{
  "dataset": "aerial photos of the United States (SatlasPretrain)",
  "color_jitter": 0.2,
  "decoder_norm": "groupnorm",
  "decoder_attention": true,
  "lr": 0.0026,
  "eps": 1e-08,
  "weight_decay": 0.2
}
Rows from block 10 of the encoder of a small segmentation model, named by matrix and row number. Each number is 128 + 32 x the weight over its row's rms, rounded and kept within 0 to 255. All counts start at 0.
After each channel's rows are labels from the 100 images, of 14976, where the channel reaches its highest value: "strongest on" is what is common among them. Only what is clearly more common there than usual is listed. The data: aerial photos of the United States (SatlasPretrain). In brackets: how many of the 100.
# c30: last pointwise conv (encoder.blocks.10.c3.0.weight, 480x480x1x1, standardized in use), inputs 320-479

c30.42 [160  40 148 169 177 138 116 144 129 147  87  79  74 136 143 102 102 106 112 147 122 123  81 110 106 121 138 140  96 121 112 103 188 167 150 116 132 165 115 159 126 175  95 192  68 102 156 137 126 128 162 152  98 161  86 141 182 118 116  94 123 160  83 171  70 159 147 108  91 154  98 198 121 138  93 163 162 165 126 103 193  79 128  85  96 125 115 139 106  95 132 118 141 145  78  73 155  87 136 114 134 152 138  77 179  44  91 146 118 137  96 121 124  51  65 100 132 182 147 101  92 127 129 141  81 123 154 126 179 187 130 144 124 122 152  92 124  86 146 136 149 110 119  92 191 128 125 108 127 155  79 139 159 112 170  81  95  87 156 140]
strongest on: building (87)

c30.326 [ 83 150 152 150  95 124 138  85 132 134 129 130 114 155 119 106 114 115 113 165 174 133 124  90 115 124 100 101 173  65 147 134  87 144 128 130 167 102  77 125  96  82 111 114 135  68 150 150 186 146 104  82 124 186 143 141 113 122 146 110 115  49 138 113 104 113 112 110 169 176  90 128 116 136 132 118 128  55 130 104 104 116 143 136 166 119 112 121 130 124 196 139 136 129 137 116 128  85 146 125 135 177  89  92 135 163  79 130  70 139 126  85 120 144 141 166 212 151 124  92 147 105 142 120 170 128 146 103 163 104 110  76 138 143 193 104 128 139 159 157 116 126 116 135 124 178 164 132 150 161 136 131  64 137 111 142 149  99 121 122]
strongest on: railway (29)

c30.339 [146 118 140 139 138 111  74 129  36 196 124 135  92 163 139 129  76 132 133 127 131 108 111 153  61 126 111 156 141 114  99 138 217 146  92 115  81  79 102 118 168 181 187 158 129  97 167 124 140 108 138 145 146 169 139 113 186 174 109  72 126 154  54 198 139 145 136  72 108  73 142 153 130 129 154 113 191 190  77 121 112 111 162 139 185 128 121  90 124 121 122 153 128 139 126 110  44 214  71 133 161  42 144 121 135 124 112  97 171 110 141 177 176 120 162 140 131 123 101 149  37 124 117 178 144 132 172 107 162 167 131 136 124 124 135 165 188 108 133  81  99 156 140  99 159 162 133  70 156 116 113 135 137 151 186 135 123 128 185 137]
strongest on: crop field (44)

c30.246 [151 100 130  83 147  95 129 171 118 198 104 156 136 118 129 192 149 117 149  83 128 164 132 117 132 134  79 118 107  47 127 161 176 149 120 161  60 115 106  95 109  80 111 132 148  90  88 144 128 108  73  96 156 161 144 118  92 113  74 120 164 154 144 134 130  94 153  87  86 185 179 132 205  86 134 123 114 121 112 128 121 158 130 107 173 151  89 110 136 107 112 141  80 121  74 124 149 178 149 133 135 130  76 126 135 124 143 204 151 126 117 156 106 117 141 186 166 154 179 118 127 106 121  99 155  58 137 100  79 145 226  99 175 157  86  88 103 217 111 176 141 141 144 128  92 118 123 152 122  97 175 154 176 160 135 166 153 125 125 151]
strongest on: crop field (41)

c30.144 [102 148 144 159 156 131 137 174 156 127 167 105 133 116 156 125  80 152  98 129 215 143 128 146 148 118  97  45 108 108 137  96 118 101 129 117 161 180  92  96 143 128 112 125 116 186 156 132 165 165  71 100  92 173 126 127 108 129 130 128 151 151 151  98 169  71 142 154 184 116 127 128 124 140 121 100 119  66 106 139 161 134  87 156 126 104 162 158 109  93 149 128 124 128 149 143 109  69 119 136  90 152 109 119 103  91 134 110 122 129  71 115 131  80  97 101 221 179 162  60  96 173 194 167 143 110 107 126 153 215 130  94 133 156 191 160 128  59 108 140 127 128 115 144 126 172  93  70  92 174 148 129 164 106 154 117 124 107 131 202]
strongest on: railway (25)

c30.50 [129 145 175 104 179  76  80 149  59  88 130  64 128  84 135 152 131 149 112 114 125 130 114 132 111 123 141 151 115 136 110  77 117 143 135 106 144 114 107 141 123 112 100 129 111 189 126 128 209  92 137 139 117 134  98 149 135  98 171 167 156 165 145  74  99 111 113 130 159 112 100 109 117 110 132 154 134 190 180 255 122 186 140 137 141 174 168 147 112 159 169  91 125 102 167  71 182 149 116  99  96 165 122 170 141  61 146  84 126 130 135  65 182 146 124 213 140 175 125 136 114 134 154 106 160 169 134  82 125 130 127 136 129 126 145 104 124 178 149 126 126 125  83 128 145  99 127  91 113 111 107 164 151 147 100 135  92 104 123  81]
strongest on: park (29)

c30.223 [156 120  89 163 134 132 156 131 128 117 183 125 139 130 119 109 133 111 133 133 170 111 123 101 127 151 103 136 114 148 136 155 123  72 124 158 125 125  81 155 122 116 202 112 163 210 123 174  96 183 130 120  81  97 116 119 103 122 155 114 141 182 149  93 139 111 121 168 161  95 193 152 150 124 165 162 139 133 124 131 142 168 125 135 110 113 162 117 114 113 121 179 106 225 155 150  93 124 111 188 141  84 122 163 115 129  78 127 146 126 134 115  49  41 135 118 151  41 123 104 107 203  98 146  76 124 158 136 132 166  70 139 124 221 122 108 155 135 104 113 153 129 132  76 137 106 129 119 162 148 145 112 130 137 114 128 160  74  86 206]
strongest on: building (87)

c30.405 [147 106 128 121 122  87  88 108  77 130 167 174 159  53 124 120 107 146 182 120 113 184 156 100 142 131 137 150 128 147 116 124  89 127 149  99 115 153 114 145 182 171 148 150 162 206 155 121 110  96 166 107 120 136 134  78 144 176  53 174 175  69  89  67  79 143 127 109 106 128 120 134  95  51 134 150 164 233 134 204 138 153 127  80 127 115 149 140 107  79 136 108 133 132  67  71  95  67 154 107 136 127 179 133 103  65 134 117 166 104 110 135  72 132 109 106 105 131 144 105  59 106 151 140 105 120 135 184 147 155 142 106  99 171 126 118  94 125 173 137  74 126 141 113 141 154 112 102 128 143 154 140 107 144 145 176 177 105 167 134]
strongest on: park (25)

c30.282 [137 145 128 188 137 150 124 126 157 137 133  70 129 121 122  90  37 149 190  72 131 102 116  83  80 107 192  45 103 128 137 136 214 156 158  93 112 107  89 128 119 127 161 158 192 152 107 120 145 137 135 177 102 150 168 134 138 178 142 176 127 160  58 194 155 144  95 166 178 125 133 182 152 146 115 172 195  80  86 149 131  90 117 120 107 102 125 116 123  63 112  85 123 108 142  77 117 140  73 132  96 124 132 155 150  79 107  87 129 150 110 104  99  84 121 103 122  97 116 115 136 127 130 128 146 133 140 117 136 158 129 131 136 140  38 103 118 130 143 122  89 106 120  94 155 133  64 169 150  67 197 196 127 150 144 138 114 109 109 130]
strongest on: crop field (36)

c30.58 [150  95 197 135 119  88  80 164 152  88  64 127 142 119 139 132 114  82 148 168  99 179 186 137 109 116  87 153 125 122 132 102 109 121 133 107  96  71  79 134  75 169 158  81 109 113 113  81 163 126  90 143 111  87 130 154  61 126 128  64 136 202 167 132 108 187 106 110 133  69 102  81 124  83 193 136 144  69  93 169  86 126 146 125 202 162 128 177 108  94 109 120  90  92  99  96 141 118 104  96 118 133 169 123 105  90 131 102  73 158 138  94  94 106 140 120  70 121 201 109 117 131 145 163 104 106 143 139 121 145  63 126 141 117 144 105 133 139  59 131 153  86 115 142 168 174 123 117  64 134 131 128 152 128  87 143 176 157 149 162]
strongest on: park (25)

c30.390 [139 106 207 139 172 111 113 108  98 115 166 156 141  69 203 132 157 130 132 140 122 132 133 124 102 159  82  97 119 157  90 136  85  95 135 130 138 144 162  92 103 158 118 165 130 138 152 231 104 105  93 118 107 174  86  83 121 161 115 120 140 183 164 130 159 120 121  91 156  96  92  72 127 138 155 138 134 101 137 173 116 124 130 150 137 177 117 123  98 107 202 124 131  87 110 103  80 140  77 115 135 146 114  97  89  86 142 104 138 134 113 124 118  40 124 212 156 119 100 120  89 139 168  89 125 195 147 156 135 102  59 126 125 116 176 185 125  68 144 140 106 118  79 103  81 152 180 128 123 102 103 153 125 153 167 150 110 107 232 118]
strongest on: park (34)

c30.160 [167  72 136  96 111 131  99 178 110 162 144 108 149  95 119 118 122 127 112 140 128 109 168 109 110 135 144 137 123 144 154  85 126 109 223  87 142 148 125 161 149 121  86 135 132 134 114 129 136 110 111 172 104 122 176 151 156 168 127 150 156 121 101 104 143 230 201 133 155  83  80  89 142 136 148 151 127 142 149 161 135 142  97 132 171 156 146 155 128 182 227  93 150 112  44 188 116  31 102 136  85 173 151  75  13 159  88  80 127 146 127 103 131 106 183 124 130 147 112 124 106  90 154 109 128  64  75 120 113 133 116 106 162 162 119 155 104 149 128 122 132 100 140  83 126 122 112  83  52 141 116 111 126 118 112   0 130 130 121 152]
strongest on: park (28)

c30.179 [145 128 106 150 112 120 123  98 170 170 113 168  91 141 105 118 201 124 130 175 160 169 183 116 113  48 121 132 180 105 141 115 188  99 132  94  84 148  75  86 143 134 126 122  77  88 142 114 124 145 137  82 141 133 116 131 149  63 121 125 146 174 143 144 137 163 115 115  74 102 151 113 125 145 130 228  85 109  80 120  93 122 155 123 117 103 114 149 169 138  98 166 126  97 148 124 158 142 123 117  93 152 126 125 159 146 153 129  92 164 141 119  98 105 140 141 180 154 114 137 167 109 184 171 144 183 127 123 137 132 230 151 101 156 110 129 141 131 111 131 110 132 182 223  82 140 126 112 126 118 149 114 122 155 111 111 166 163 102 138]
strongest on: crop field (29)

c30.368 [130 124  82 112 102 150 118 107 116 120 166 138 144 125 140  82 116 127 152 130 105 168 106  71 131 116 167 125 156 143 116 162 167  99 116 132 153 132 120 219  80 145 121 129 111 124 162 140  37 116 150 138 147 145 150 100 121 223 144 101 127 109 136 244 157 144 126 165 174 105 157 171 103 138 132  66 122 159 140 163 140 107 131  94 142  88 159  91  96 124 100 144 131 184 113  46 118 114  99 131 128 162 125 179 109 153 143 148  92 122 137  73 125 119 121 154  87 157 159 169 136 114 126 146 138 178  95  82 100 128 142 124 146  87 133  97 139  40 189  80 122 137  94  62  72 164 130  58 109  93 132 125 149 197  88 134 129 114 147 156]
strongest on: building (76)

c30.345 [153 117  96 163 143 192 110  74  68 191 134  98 174 121 147 101 151 132 217 116 128 101 146 134 106 140 125  63 125 126 106 194 149 117 123 114 148 130 139 131  54 147 126 168 136 166 101 153 141 141 126 159 133 128 106 100 166 170 111 115 206  97 150 161  96 188  83 148  96 130 200 134 134 166  91 160 120  87  98 164  94 161 100 151 119 126  69  76 102 178  76 116 148  90 174  89 120  98 114 121  99 136 135  94 128 164 198 138 154 167 170 127 222 172 114 125 111 147 138 121 148 152 109 154  98 227  89  96 101 141 118 178 168 113 127 128 100 148 114 224 141 150  74 142 142 155 139 130 161 153 168 163 131 145 142 193  57 156 163 149]
strongest on: river (26)

c30.348 [ 71 161  68 117 105  96 128 192 140 145 119 130 144 150 144 143 171 131  60 153  68 110  75 176 166  61 140  77 147 139 127 188 140 199 125 167 162 112 118 107 113 150  83 155 133 178  93 138 180 142  80 135 110  68 137 119 132  85 128 136 108 147 161 144 157 130 160 120 215 108 108 111 131 129 114 151 143 133 117 116 134 136 116 157 142 136 196  73 140 147 117 144 115  78  99 146 141 127 117 105 100  88  93 124 173 126  98 189 193 107  97  95  83 141 125 154 126 216 140 122 140 138  76 100 198  80 132  78 126 140  82  89 165 142 164 133 182 148 191 124 136 124 105 152 129  92 107 126 130  95 118 139 152 137 119 149 119 107 141 149]
strongest on: crop field (37)

c30.420 [ 90  62 126 147 165 126 160 154 167 107 127 109 150 141 109 116 174 127 125  97 179 140 176 152  83 131 154 116 129  98 125 147 183 135 114  95 168  42 137 160  66 132 100 164  85 138 151 114 140 140 182 159 136 138 150 130  96 117 161 108 112 179  47 160 143 108 131  83 126 121 133 151  73 100 116 120 138 106 135 140 112  77  98 145 151  74 163 102 150 188 132  94 113  76 208 127 196 157  77 110 102 117 134 128 137 165 120 163 113 133 124  70 148  73  73 154 113  89 100 147 141 115  32  59 174 139 137 123 135 160 125 129 134  83 121 124 126 188 154 149 165 114 145 111 139 147 120 159 166 109 201 142  88 181 135 153 168 171 143 132]
strongest on: crop field (42)

c30.208 [143  70 126  80 128  84 134 105 170 136 161  86 109  93 135 149 138 138  85 127 133  80 108 177 152 135 134  71  86  90 134 180 124 189 102 115 102 128 126  79 131 148 167 110 150 179 175 109  58 110 106 154  96  78 122 116 171 148 127 106 111 123 125 206 204 122 147  98  96 124 147 104 102 137 135 151 159 183  83 128 118 140  97  82 174 106  97 218 137 128 141 103 145 187 149 116  88  75  94 119 130  61 149  88  93 138 117 135 151 140 101 142 132 126 123 128 127 132 102 115 105  96 106 114 181  75 154 113 172 129 144 162 137 199  99 151 173 113  74  74 105 118 134  90 176 155  76 114 174 108  85 176 159 205 130 134 103  29  91  91]
strongest on: crop field (35)

c30.4 [148 126 152 160 180  94  62 131 148 134 148 132  57 130 137 173 172  76 144 177 151 186 193  31 137  94 116 169 187 107 128  67 148 125 111 154 131 141  87  98  82 151  60 112 139 139 131  92 103 127 107 174 149 117 107 115 199 115 100 161  86 122 142 146 102 161  80 102 130 104 128 111 138 137 185 124 136 130 158 114 162 151  92 111 125 125 154 148 116 119 165 115 134 133 198 111  55 180  90 103 137 153 144 118 196 135 151 161 177 168 108  64 144 129 146  94 145 141  98  93 188 119  96 147  96 143 163  98 103 105 158 127  58 179 141 101 157 176 141 103 164 118 126 130 126 124 114  89 178 127 153 176 119 169 126 139  52 157 158 117]
strongest on: crop field (40)

c30.201 [147  76  71 136 193 113 131 170 111 127 117 163  85 115 134 110 130  92 149 133 121 104 148 116  96 156 171 193 115 175 116 141 113 100 137 164 130 154 118  89 127 184 129 141 176 128 157  90 127 132  70 186 186 120 128 168 100 147 115 137 123 151 151  99 158 156 130 193 110 124 124  97  93  90 186  64  38 152 142 113 186  93  84  96  62 159 121 133 169 149  89 173  92 158 109 134 105 110 154 177 162 107 180 113 156 106 198 122  91 124 101 141 124 167  93 127 176 200  72 115 179 223 147 159  84 101 147 142 123 136 151 110 120 117  91 143 112 180 125 114 115 157 204 140  73 106 123  49 131  57  96 131 170 104 147 157 114 143 101 147]
strongest on: building (72)

c30.287 [151 132 185  97 147 144 133 136 167 160 126  95 132 102 120 134 149 142 118 162 127 186 124 111 136 171 128  89 133 119 121 203 133  94 186 129 181 115 125  91 119 130  31 134 116 108 100  90 107 131  87 189 125 103 122 116  93 152 160 126 130 101 127 117  68 107  82  87 127 113  80 117  89 135  96 116  86 126 155  99 132 138  97 148 110  87 116 115 115 211 197 131 129 134  82 108  72 101 156 123 127 144 120 158  60 139 153 162  99 110  92 119 119  97 129  97 152  97 116 140 125 115 174 142 245 134 153 171 124 112 117 103  98  89 170 141 113 136 138 107 101 147 117 152 154 130 131 178 133 108 111 119 163 125 167 112 104  94 121 150]
strongest on: crop field (43)

c30.190 [107 123 136 161  82 153 125 125 106 167 148 162  93  53 147 158  91 128 134 143 166 124 134 169 161 160 127  88 118 134  59 127 136 197 131 118  93  96 106 121 143 116 100 194 129 194 187 124 163 145 113 118 128  97 153 193 163  76  88 146 179 112 123  92 154  85 111 165 145 200 130 187 150 156 140 131  92 132 119  47 132 126  85 129 122 147 130 114 196 127 161  42 112 119  98  75 131 120 105 113 182 163  25 130 121  58  45 136 184 225 157 147 131  74 195 107 179 170 120 178 100 155 124 127  96 126 133 154  69 116 108 110 145 113 110 166 147 112 121 114 123 162  91 150 129 106  71 125 148 142 110 205 125 142 130  78  99  91 111 153]
strongest on: river (25)

c30.215 [178 151  96 117 114 115  86 109 131 145 169 123  94 126 140  80  50 155 128 142 135 129 141 111 103 128  71 143  48 108 113  95 143 133 128 171 107 248 116 127  94  94 130 129 172  99 199  89 149 114 106 148 169 151 138 135 200  98 148 115 162 151 177 131 136 141 125 177 167 147 111 118 122 155 136 112 129 117 138  88  80 108  97  85 144 129 122 121 154 151 152 125 111 137 143  98 158 111 155 128 141 115 142 123 111 118 110 103 157 139  78 153 135 136 181 121  90 169 101 102  90 154 158 151 125  83 143 114  59 224 109 110 123  97 194  67 148  93  96 172 138 130  99 165 132 136  63 122 123 114 170 123  92 141 117 130 145 127 135 180]
strongest on: building (85)

c30.40 [166 190 192 118 108 109  72  99 124 158 168 175 163 149 126 211 112 144 114  94 133 107  36 104 103 139 123 164  85 113 127 124 131 120 184 115 111 102 109 114 104 158 143 203 152 125 120 171 166 175 117 138 161 144 115 133 128 152 149 166 113 143 164  91 130  99  90  76  98 123 251 108 124 110 140 152 143 105 133 195  68 106 169 129  82 114  62 135 151 174 105 137 173 177 130 125 131 142 115 155  68 127  78 118  81  94  68 136 136 118  79  52 153  28 111 101 173 106 127 140 121 125 152 125 121 134 116 168 186 101 135 132  63 161  85 132 130 103 118 137 130 125 128 105  87 181 124 132 128 129 146 174 145  88 127 128 107 114 214 111]
strongest on: parking lot (34)

c30.321 [114 157 110  96 103 128 230 127 134 123 130 146 124 171  49  66 125 139 130 142 163 121 175 135 147 107 116 144 129 194 177  70 113 105  80  96 164 115 123 151 130 101 160 113 105 137 131 180 151 103 144 119 175 146 160 114 146  64 101  92 130 155 115 110 124 105 154 124 153  87 167 119 105 117 164  72 147 105 135 139  71 117 135 116 133 126 117 111 119 161  88 161 109 189 131 164 142  86 145 122 171 111 127 146 101 129 131 105   7 124  84 119 187 155  99 149 154 100 154  99 135 157 164  91 117 108 103 103 150 105 128  91 138 146 149 148 175 131 134 116  67 130 141 118 123 109 104  95 128 148  96 109 166 126 144 107 113 127 154  82]
strongest on: building (84)

c30.344 [203 112 119 127  83 163  90 105 241 185 138 155 126 138 156 111 121 101 185 104 170 131 129 138 119  60 133  91 131  88 139 135  50 130 189 142 173  93 170 110 140 112 151 113 128  95 116 187 182 152 132 131 109  97  99 142 157 134  97 139 159 119 110  84 118 154 104  68 131  82 170  93 122 170 138 145 156 144 128 136 144 121 124  95 117 112 149  96 113 138 109 109 138 103  79 180  79 153 150 111 128 127  79 190 109 114 121 126 131 166 115 135 133 145 168  75 151 135 122 103 125  97 134 192 116 131 166 100 107 111 131 123 113 173 189 131 115 134 156 122 122 157 160  88 126 139 197 166 186  76 153 118  65 122  96 119 203 156 140 120]
strongest on: building (76)

c30.189 [124  60  96 174 132 148 180 164 143 103 116 167 129 168  65 129 152 109 143 181 181 154 100  73 156 128  94 163 140 172 179 128 133 181 123 165 105 144 143 173 163 157 127 151 210 149 157 113 132  82 130 102  76 164 122 145 100 135 176 182 146 129 100 187  89 123 129 109 136  86  81  96 129 137 218 127 176 122 122 126 147 139 128 113 165 109 133 125 173 222  63 127 169 150  60  56  70 134 147 155 150 107 136 127  48  89 144 132 160  75 159  80 104 151 141 151 153 156 195 149 147 124 125 141 144 138 115 146 158  92 121 105  63 128 146  77 113 126 123 140  88 107 188 121  80 147  89 119 111  72  99 130 126 105 140 171  92 108  52 124]
strongest on: building (85)