Weights of a small segmentation model.
Model: 64-pixel images, encoder arch res2net, encoder norm groupnorm, decoder activation silu.
Data: trained on aerial photos of the United States (SatlasPretrain), 101725 training examples, 1.7 epochs.
Rows from block 2 of the encoder of a small segmentation model, named by matrix and row number. Each number is 50 + 15 x the weight over its row's rms, rounded and kept within 0 to 99. All counts start at 0.
After each channel's rows are labels from the 100 images, of 14976, where the channel reaches its highest value: "responds to" is what is common among them. Only what is clearly more common there than usual is listed. The data: aerial photos of the United States (SatlasPretrain). In brackets: how many of the 100.
# c30: last pointwise conv (encoder.blocks.2.c3.0.weight, 160x160x1x1, standardized in use), inputs 0-159

c30.125:66 34 18 36 81 69 54 47 71 44 60 55 37 60 71 68 40 56 42 38 14 84 35 63 56 82 57 57 54 60 49 51 45 35 46 53 87 48 53 52 31 46 56 69 13 54 50 29 73 43 63 72 62 84 48 67 37 72 56 51 36 63 41 80 53 52 32 49 48 10 49 41 75 43 42 32 47 50 69 62 60 26 62 49 49 64 42 45 61 41 48 40 42 60 50 72 54 45 24 60 37 33 43 20 24 56 28 73 52 54 53 74 65 36 55 34 49 23 65 49 34 56 23 55 58 44 64 24 53 43 55 65 63 48 40 43 55 72 49 37 41 55 57 47 44 62 48 50 34 51 29 58 28 57 54 50 46 54 51 77
responds to: building (78)

c30.15:67 42 46 58 45 42 49 79 56 41 38 42 41 48 47 72 55 55 55 67 42 54 56 53 39 62 34 67 68 68 44 71 32 40 57 67 75 71 56 64 34 44 44 26 60 56 11 20 28 82 68 89 86 41 30 54 23 60 57 46 48 75 53 87 47 28 73 41 44 50 24 69 35 53 46 67 48 54 71 41 55 51 49 40 33 51 48 60 48 51 41 44 60 71 50 32 45 46 66 43 57 52 76 48 58 52 29 60 38 30 20 79 52 44 58 64 43 50 46 59 43 49 18 58 54 48 44 57 62 35 61 50 70 38 55 38 65 49 49 56 28 76 41 39 69 42 22 45 39 54 37 47 60 15 41 30 49 78 48 66
responds to: building (89)

c30.79:26 47 52 47 83 35 36 10 61 45 79 41 68 56 56 46 37 63 47 44 83 44 51 49 27 45 51 35 45 34 32 23 70 41 30 53 38 47 30 42 33 26 61 32 43 46 69 35 69 48 62 58 71 52 37 45 31 50 51 46 41 55 45 43 72 54 57 51 72 75 58 27 56 57 30 26 45 49 49 52 36 40 54 70 44 26 46 46 63 62 65 46 40 45 14 20 18 68 57 79 53 69 65 52 42 43 65 43 50 39 36 73 63 10 37 60 40 47 53 54 61 51 47 70 56 62 36 24 50 50 32 26 70 56 56 45 53 59 71 35 48 48 81 22 28 31 46 25 52 46 73 41 38 45 52 53 44 55 35 55
responds to: building (74)

c30.5:50 44 37 44 32 48 47 58 78 21 36 63 30 34 86 47 32 58 40 43 51 55 54 45 43 40 42 34 45 44 66 63 68 31 52 61 48 70 33 29 27 75 50 65 58 66 48 40 80 51 54 87 65 65 26 58 63 52 64 57 33 44 53 57 49 32 17 22 31 62 40 45 23 58 56 18 87 46 47 75 49 42 43 49 38 49 26 55 16 56 54 75 54 60 60 26 72 67 47 35 53 53 49 49 53 62 45 44 42 43 28 42 48 77 46 63 66 64 32 50 34 43 45 71 38 51 49 59 64 30 62 48 45 35 59 43 37 50 48 43 50 53 54 48 37 76 35 38 17 19 50 77 39 53 58 24 34 47 47 26
responds to: building (75)

c30.144:57 63 48 93 52 46 32 50 47 23 43 45 46 45 67 50 54 25 76 21 46 36 43 49 57 52 57 57 42 40 81 38 33 59 83 50 58 71 84 48 61 58 52 62 61 58 44 49 60 52 58 80 73 70 57 62 61 71 64 62 47 68 47 50 52 48 62 37 55 14 71 46 58 62 57 44 57 56 73 45 39 40 22 17 39 40 93 46 47 66 50 37 34 48 44 28 74 52 52 58 71 56 58 39 21 34 73 51 57 43 54 57 46 46 37 72 34 42 45 62 57 23 48 53 50 48 51 56 60 62 27 39 49 52 49 47 57 52 54 35 61 79 49 45 51 22 39 64 26 71 67 40 72 40 32 62 20 54 72 74
responds to: building (88)

c30.121:54 79 54 84 66 39 63 43 30 66 41 46 44 71 47 61 79 52 59 50 58 49 56 45 51 48 42 36 39 13 30 65 42 62 46 58 57 36 19 43 35 47 30 15 65 47 54 62 58 64 40 50 65 62 55 49 52 67 53 46 60 58 59 38 15 59 32 48 47 62 78 47 57 69 81 48 23 55 74 46 49 69 56 35 40 51 66 22 40 54 38 65 34 56 60 24 34 47 68 48 64 67 45 26 50 26 77 78 47 49 52 57 47 47 53 99 37 34 56 64 52 52 56 70 36 44 57 53 20 38 70 42 66 30 74 61 58 49 55 68 51 62 33 35 46 63 62 68 60 57 46 31 38 58 57 31 59 41 41 57
responds to: building (90)

c30.91:61 43 53 54 62 59 47 44 52 54 54 49 22 34 58 52 33 25 45 71 25 53 52 51 37 53 50 31 65 50 53 68 19 61 52 56 39 57 45 64 62 85 84 57 55 74 34 49 40 52 48 33 42 39 89 41 51 51 34 35 67 49 52 21 36 46 25 76 23 71 33 45 31 59 95 40 74 24 43 44 42 47 51 29 61 55 55 66 60 29 45 48 07 52 35 30 51 54 44 70 57 57 57 45 68 65 46 57 16 40 32 55 52 56 61 48 60 62 52 35 48 62 65 49 57 38 51 54 42 33 48 74 41 83 45 38 29 80 19 62 56 53 47 55 68 53 49 40 38 80 50 56 40 38 54 65 41 63 29 52
responds to: crop field (54)

c30.63:52 36 69 08 27 77 35 53 32 52 68 66 53 48 79 44 64 36 57 85 48 45 30 31 73 60 47 41 63 51 63 50 77 60 43 50 49 33 44 54 63 50 30 48 41 47 60 48 20 37 68 44 75 56 28 46 62 69 50 54 44 64 35 47 96 52 39 31 72 54 42 52 46 37 25 35 44 51 53 49 63 56 62 55 50 72 52 70 53 71 57 50 36 38 22 17 32 24 14 75 39 59 63 35 55 53 48 32 44 55 49 32 63 65 60 62 44 41 48 70 47 47 54 50 46 52 42 89 67 52 49 48 76 44 69 48 25 64 38 42 55 61 40 65 11 56 43 47 38 33 51 53 58 73 56 47 70 46 49 52
responds to: building (67)

c30.39:53 29 56 49 30 77 46 94 47 24 45 99 58 62 58 62 47 62 75 51 52 40 35 37 50 52 42 26 34 59 30 37 29 65 29 54 56 64 44 38 34 43 74 36 94 57 45 42 64 46 69 47 60 80 40 43 57 52 55 39 47 37 16 55 37 58 50 32 38 47 48 27 37 50 55 66 50 54 41 53 55 65 55 46 42 60 60 62 75 46 53 52 40 49 41 51 36 42 64 55 48 68 67 22 56 64 66 36 40 48 39 50 59 51 22 53 85 51 21 81 53 29 44 47 44 52 29 49 56 42 55 70 58 53 71 61 20 41 64 48 57 32 55 48 59 36 27 22 54 47 67 51 53 56 26 27 27 60 40 63
responds to: building (70)

c30.21:60 49 41 64 31 24 50 52 59 47 40 33 23 48 45 49 43 24 53 59 47 49 47 42 46 51 49 26 49 81 45 56 49 48 48 49 71 81 60 52 38 49 51 46 54 48 28 42 43 88 59 45 82 48 47 55 41 28 39 43 43 54 54 42 37 43 43 40 64 37 15 27 40 45 21 50 36 56 40 90 28 44 42 40 49 53 50 64 42 43 52 34 15 52 45 48 44 32 63 45 81 63 82 25 43 51 47 29 84 63 44 99 44 37 55 55 32 49 50 40 52 44 45 64 70 49 40 69 85 57 53 48 60 43 27 33 52 48 45 37 42 54 44 54 41 47 36 52 25 70 51 44 77 08 35 40 44 64 44 67
responds to: building (93)

c30.64:61 54 69 29 52 67 43 60 52 33 74 60 55 34 48 49 19 60 17 50 55 78 51 51 32 34 43 42 53 52 46 45 56 41 39 48 64 48 40 50 83 57 91 68 66 42 63 80 55 37 52 44 21 24 65 49 63 66 41 47 39 62 54 49 48 69 44 44 51 69 47 58 40 50 54 49 56 30 66 62 42 40 63 12 94 52 68 50 48 43 45 70 48 63 41 58 26 49 22 67 56 55 51 79 21 24 14 32 59 39 58 78 69 47 54 32 43 58 50 54 67 53 54 50 61 52 49 53 49 55 58 51 70 76 37 43 67 54 32 47 36 31 47 47 29 28 48 47 69 44 71 45 59 22 62 66 30 62 58 77
responds to: crop field (31)

c30.116:59 35 41 55 59 44 59 61 41 25 34 73 53 30 59 45 57 49 73 52 53 50 40 45 46 52 37 34 42 83 67 58 27 46 49 51 63 60 71 49 36 58 50 83 88 51 46 17 44 83 06 31 57 60 45 36 67 37 34 35 68 55 44 55 64 30 54 34 70 39 57 48 44 44 37 19 67 52 46 74 60 67 51 46 08 54 39 46 56 53 34 44 29 51 59 21 64 32 51 67 77 40 32 34 38 71 62 74 23 65 56 60 61 51 55 26 49 43 61 53 45 46 26 60 55 32 26 49 32 48 51 52 52 88 29 40 42 47 47 55 67 56 43 45 49 58 39 54 24 58 51 46 67 56 48 41 60 31 67 76
responds to: building (67)

c30.134:63 51 52 31 57 34 58 45 48 39 60 32 43 38 55 52 41 35 77 45 33 45 66 82 49 55 61 57 24 80 52 85 54 56 61 46 50 39 57 49 52 27 50 09 54 60 32 53 59 32 40 38 35 43 18 45 44 51 68 48 43 12 69 22 68 57 51 32 41 42 60 60 49 57 56 23 67 27 53 52 63 42 60 50 59 63 59 53 83 61 60 72 33 36 59 14 50 58 32 67 38 24 52 41 58 50 70 69 66 78 53 45 46 20 46 56 30 61 53 21 50 60 39 53 54 65 56 50 48 75 35 26 24 45 22 72 19 63 51 36 60 40 51 45 42 46 30 61 52 58 48 72 47 67 57 62 52 49 27 53
responds to: crop field (55)

c30.7:40 52 75 76 55 44 58 72 49 30 48 43 67 42 37 42 45 39 49 54 45 49 51 52 43 37 46 47 47 40 38 62 52 59 60 69 41 51 23 43 52 83 48 43 22 71 57 15 51 29 29 77 56 74 34 34 34 52 48 59 48 56 32 95 49 70 48 76 28 64 42 49 09 57 47 55 15 51 59 46 37 56 74 30 41 39 46 40 53 47 59 18 56 67 54 46 62 62 50 41 39 61 36 54 63 81 50 79 12 36 56 39 54 54 46 46 41 74 52 46 58 64 56 62 57 34 56 14 50 28 58 38 60 50 36 31 79 61 57 42 66 61 39 53 47 64 36 48 61 53 61 72 41 47 39 66 48 74 51 85
responds to: building (82)

c30.2:29 36 44 39 37 64 52 47 49 71 47 46 47 28 50 65 64 45 62 67 44 58 58 52 48 46 60 41 50 56 53 47 80 52 54 44 38 79 46 45 56 60 67 45 39 56 23 35 37 53 71 35 64 83 13 38 56 59 44 62 41 61 62 61 24 53 36 46 77 56 50 59 48 55 27 45 44 39 28 50 68 72 63 46 48 54 70 51 31 69 36 64 45 50 50 60 31 71 40 88 69 64 41 75 66 48 34 78 51 27 59 41 66 31 91 26 54 80 42 68 43 45 62 58 67 53 58 44 58 57 43 51 67 51 35 40 19 71 35 25 65 56 58 49 67 36 70 66 33 39 34 39 49 85 54 70 84 48 66 39
responds to: crop field (36)

c30.12:28 47 44 59 56 57 53 29 53 70 25 58 41 66 46 71 51 22 38 56 50 52 67 58 30 30 30 49 49 78 48 41 33 50 60 51 37 54 50 63 66 54 50 68 32 42 62 49 49 52 74 45 37 25 50 50 38 42 32 49 28 58 47 53 38 84 53 42 37 44 57 65 38 57 38 22 41 28 67 59 53 76 08 32 57 48 53 66 61 64 49 25 34 45 46 57 52 50 43 44 31 40 29 83 00 62 62 52 43 38 54 27 62 40 53 56 59 79 62 68 78 36 48 41 65 65 15 57 56 64 52 67 67 46 27 38 76 39 39 51 31 56 36 64 77 45 56 48 58 74 22 57 41 40 53 49 45 37 76 40
responds to: crop field (43)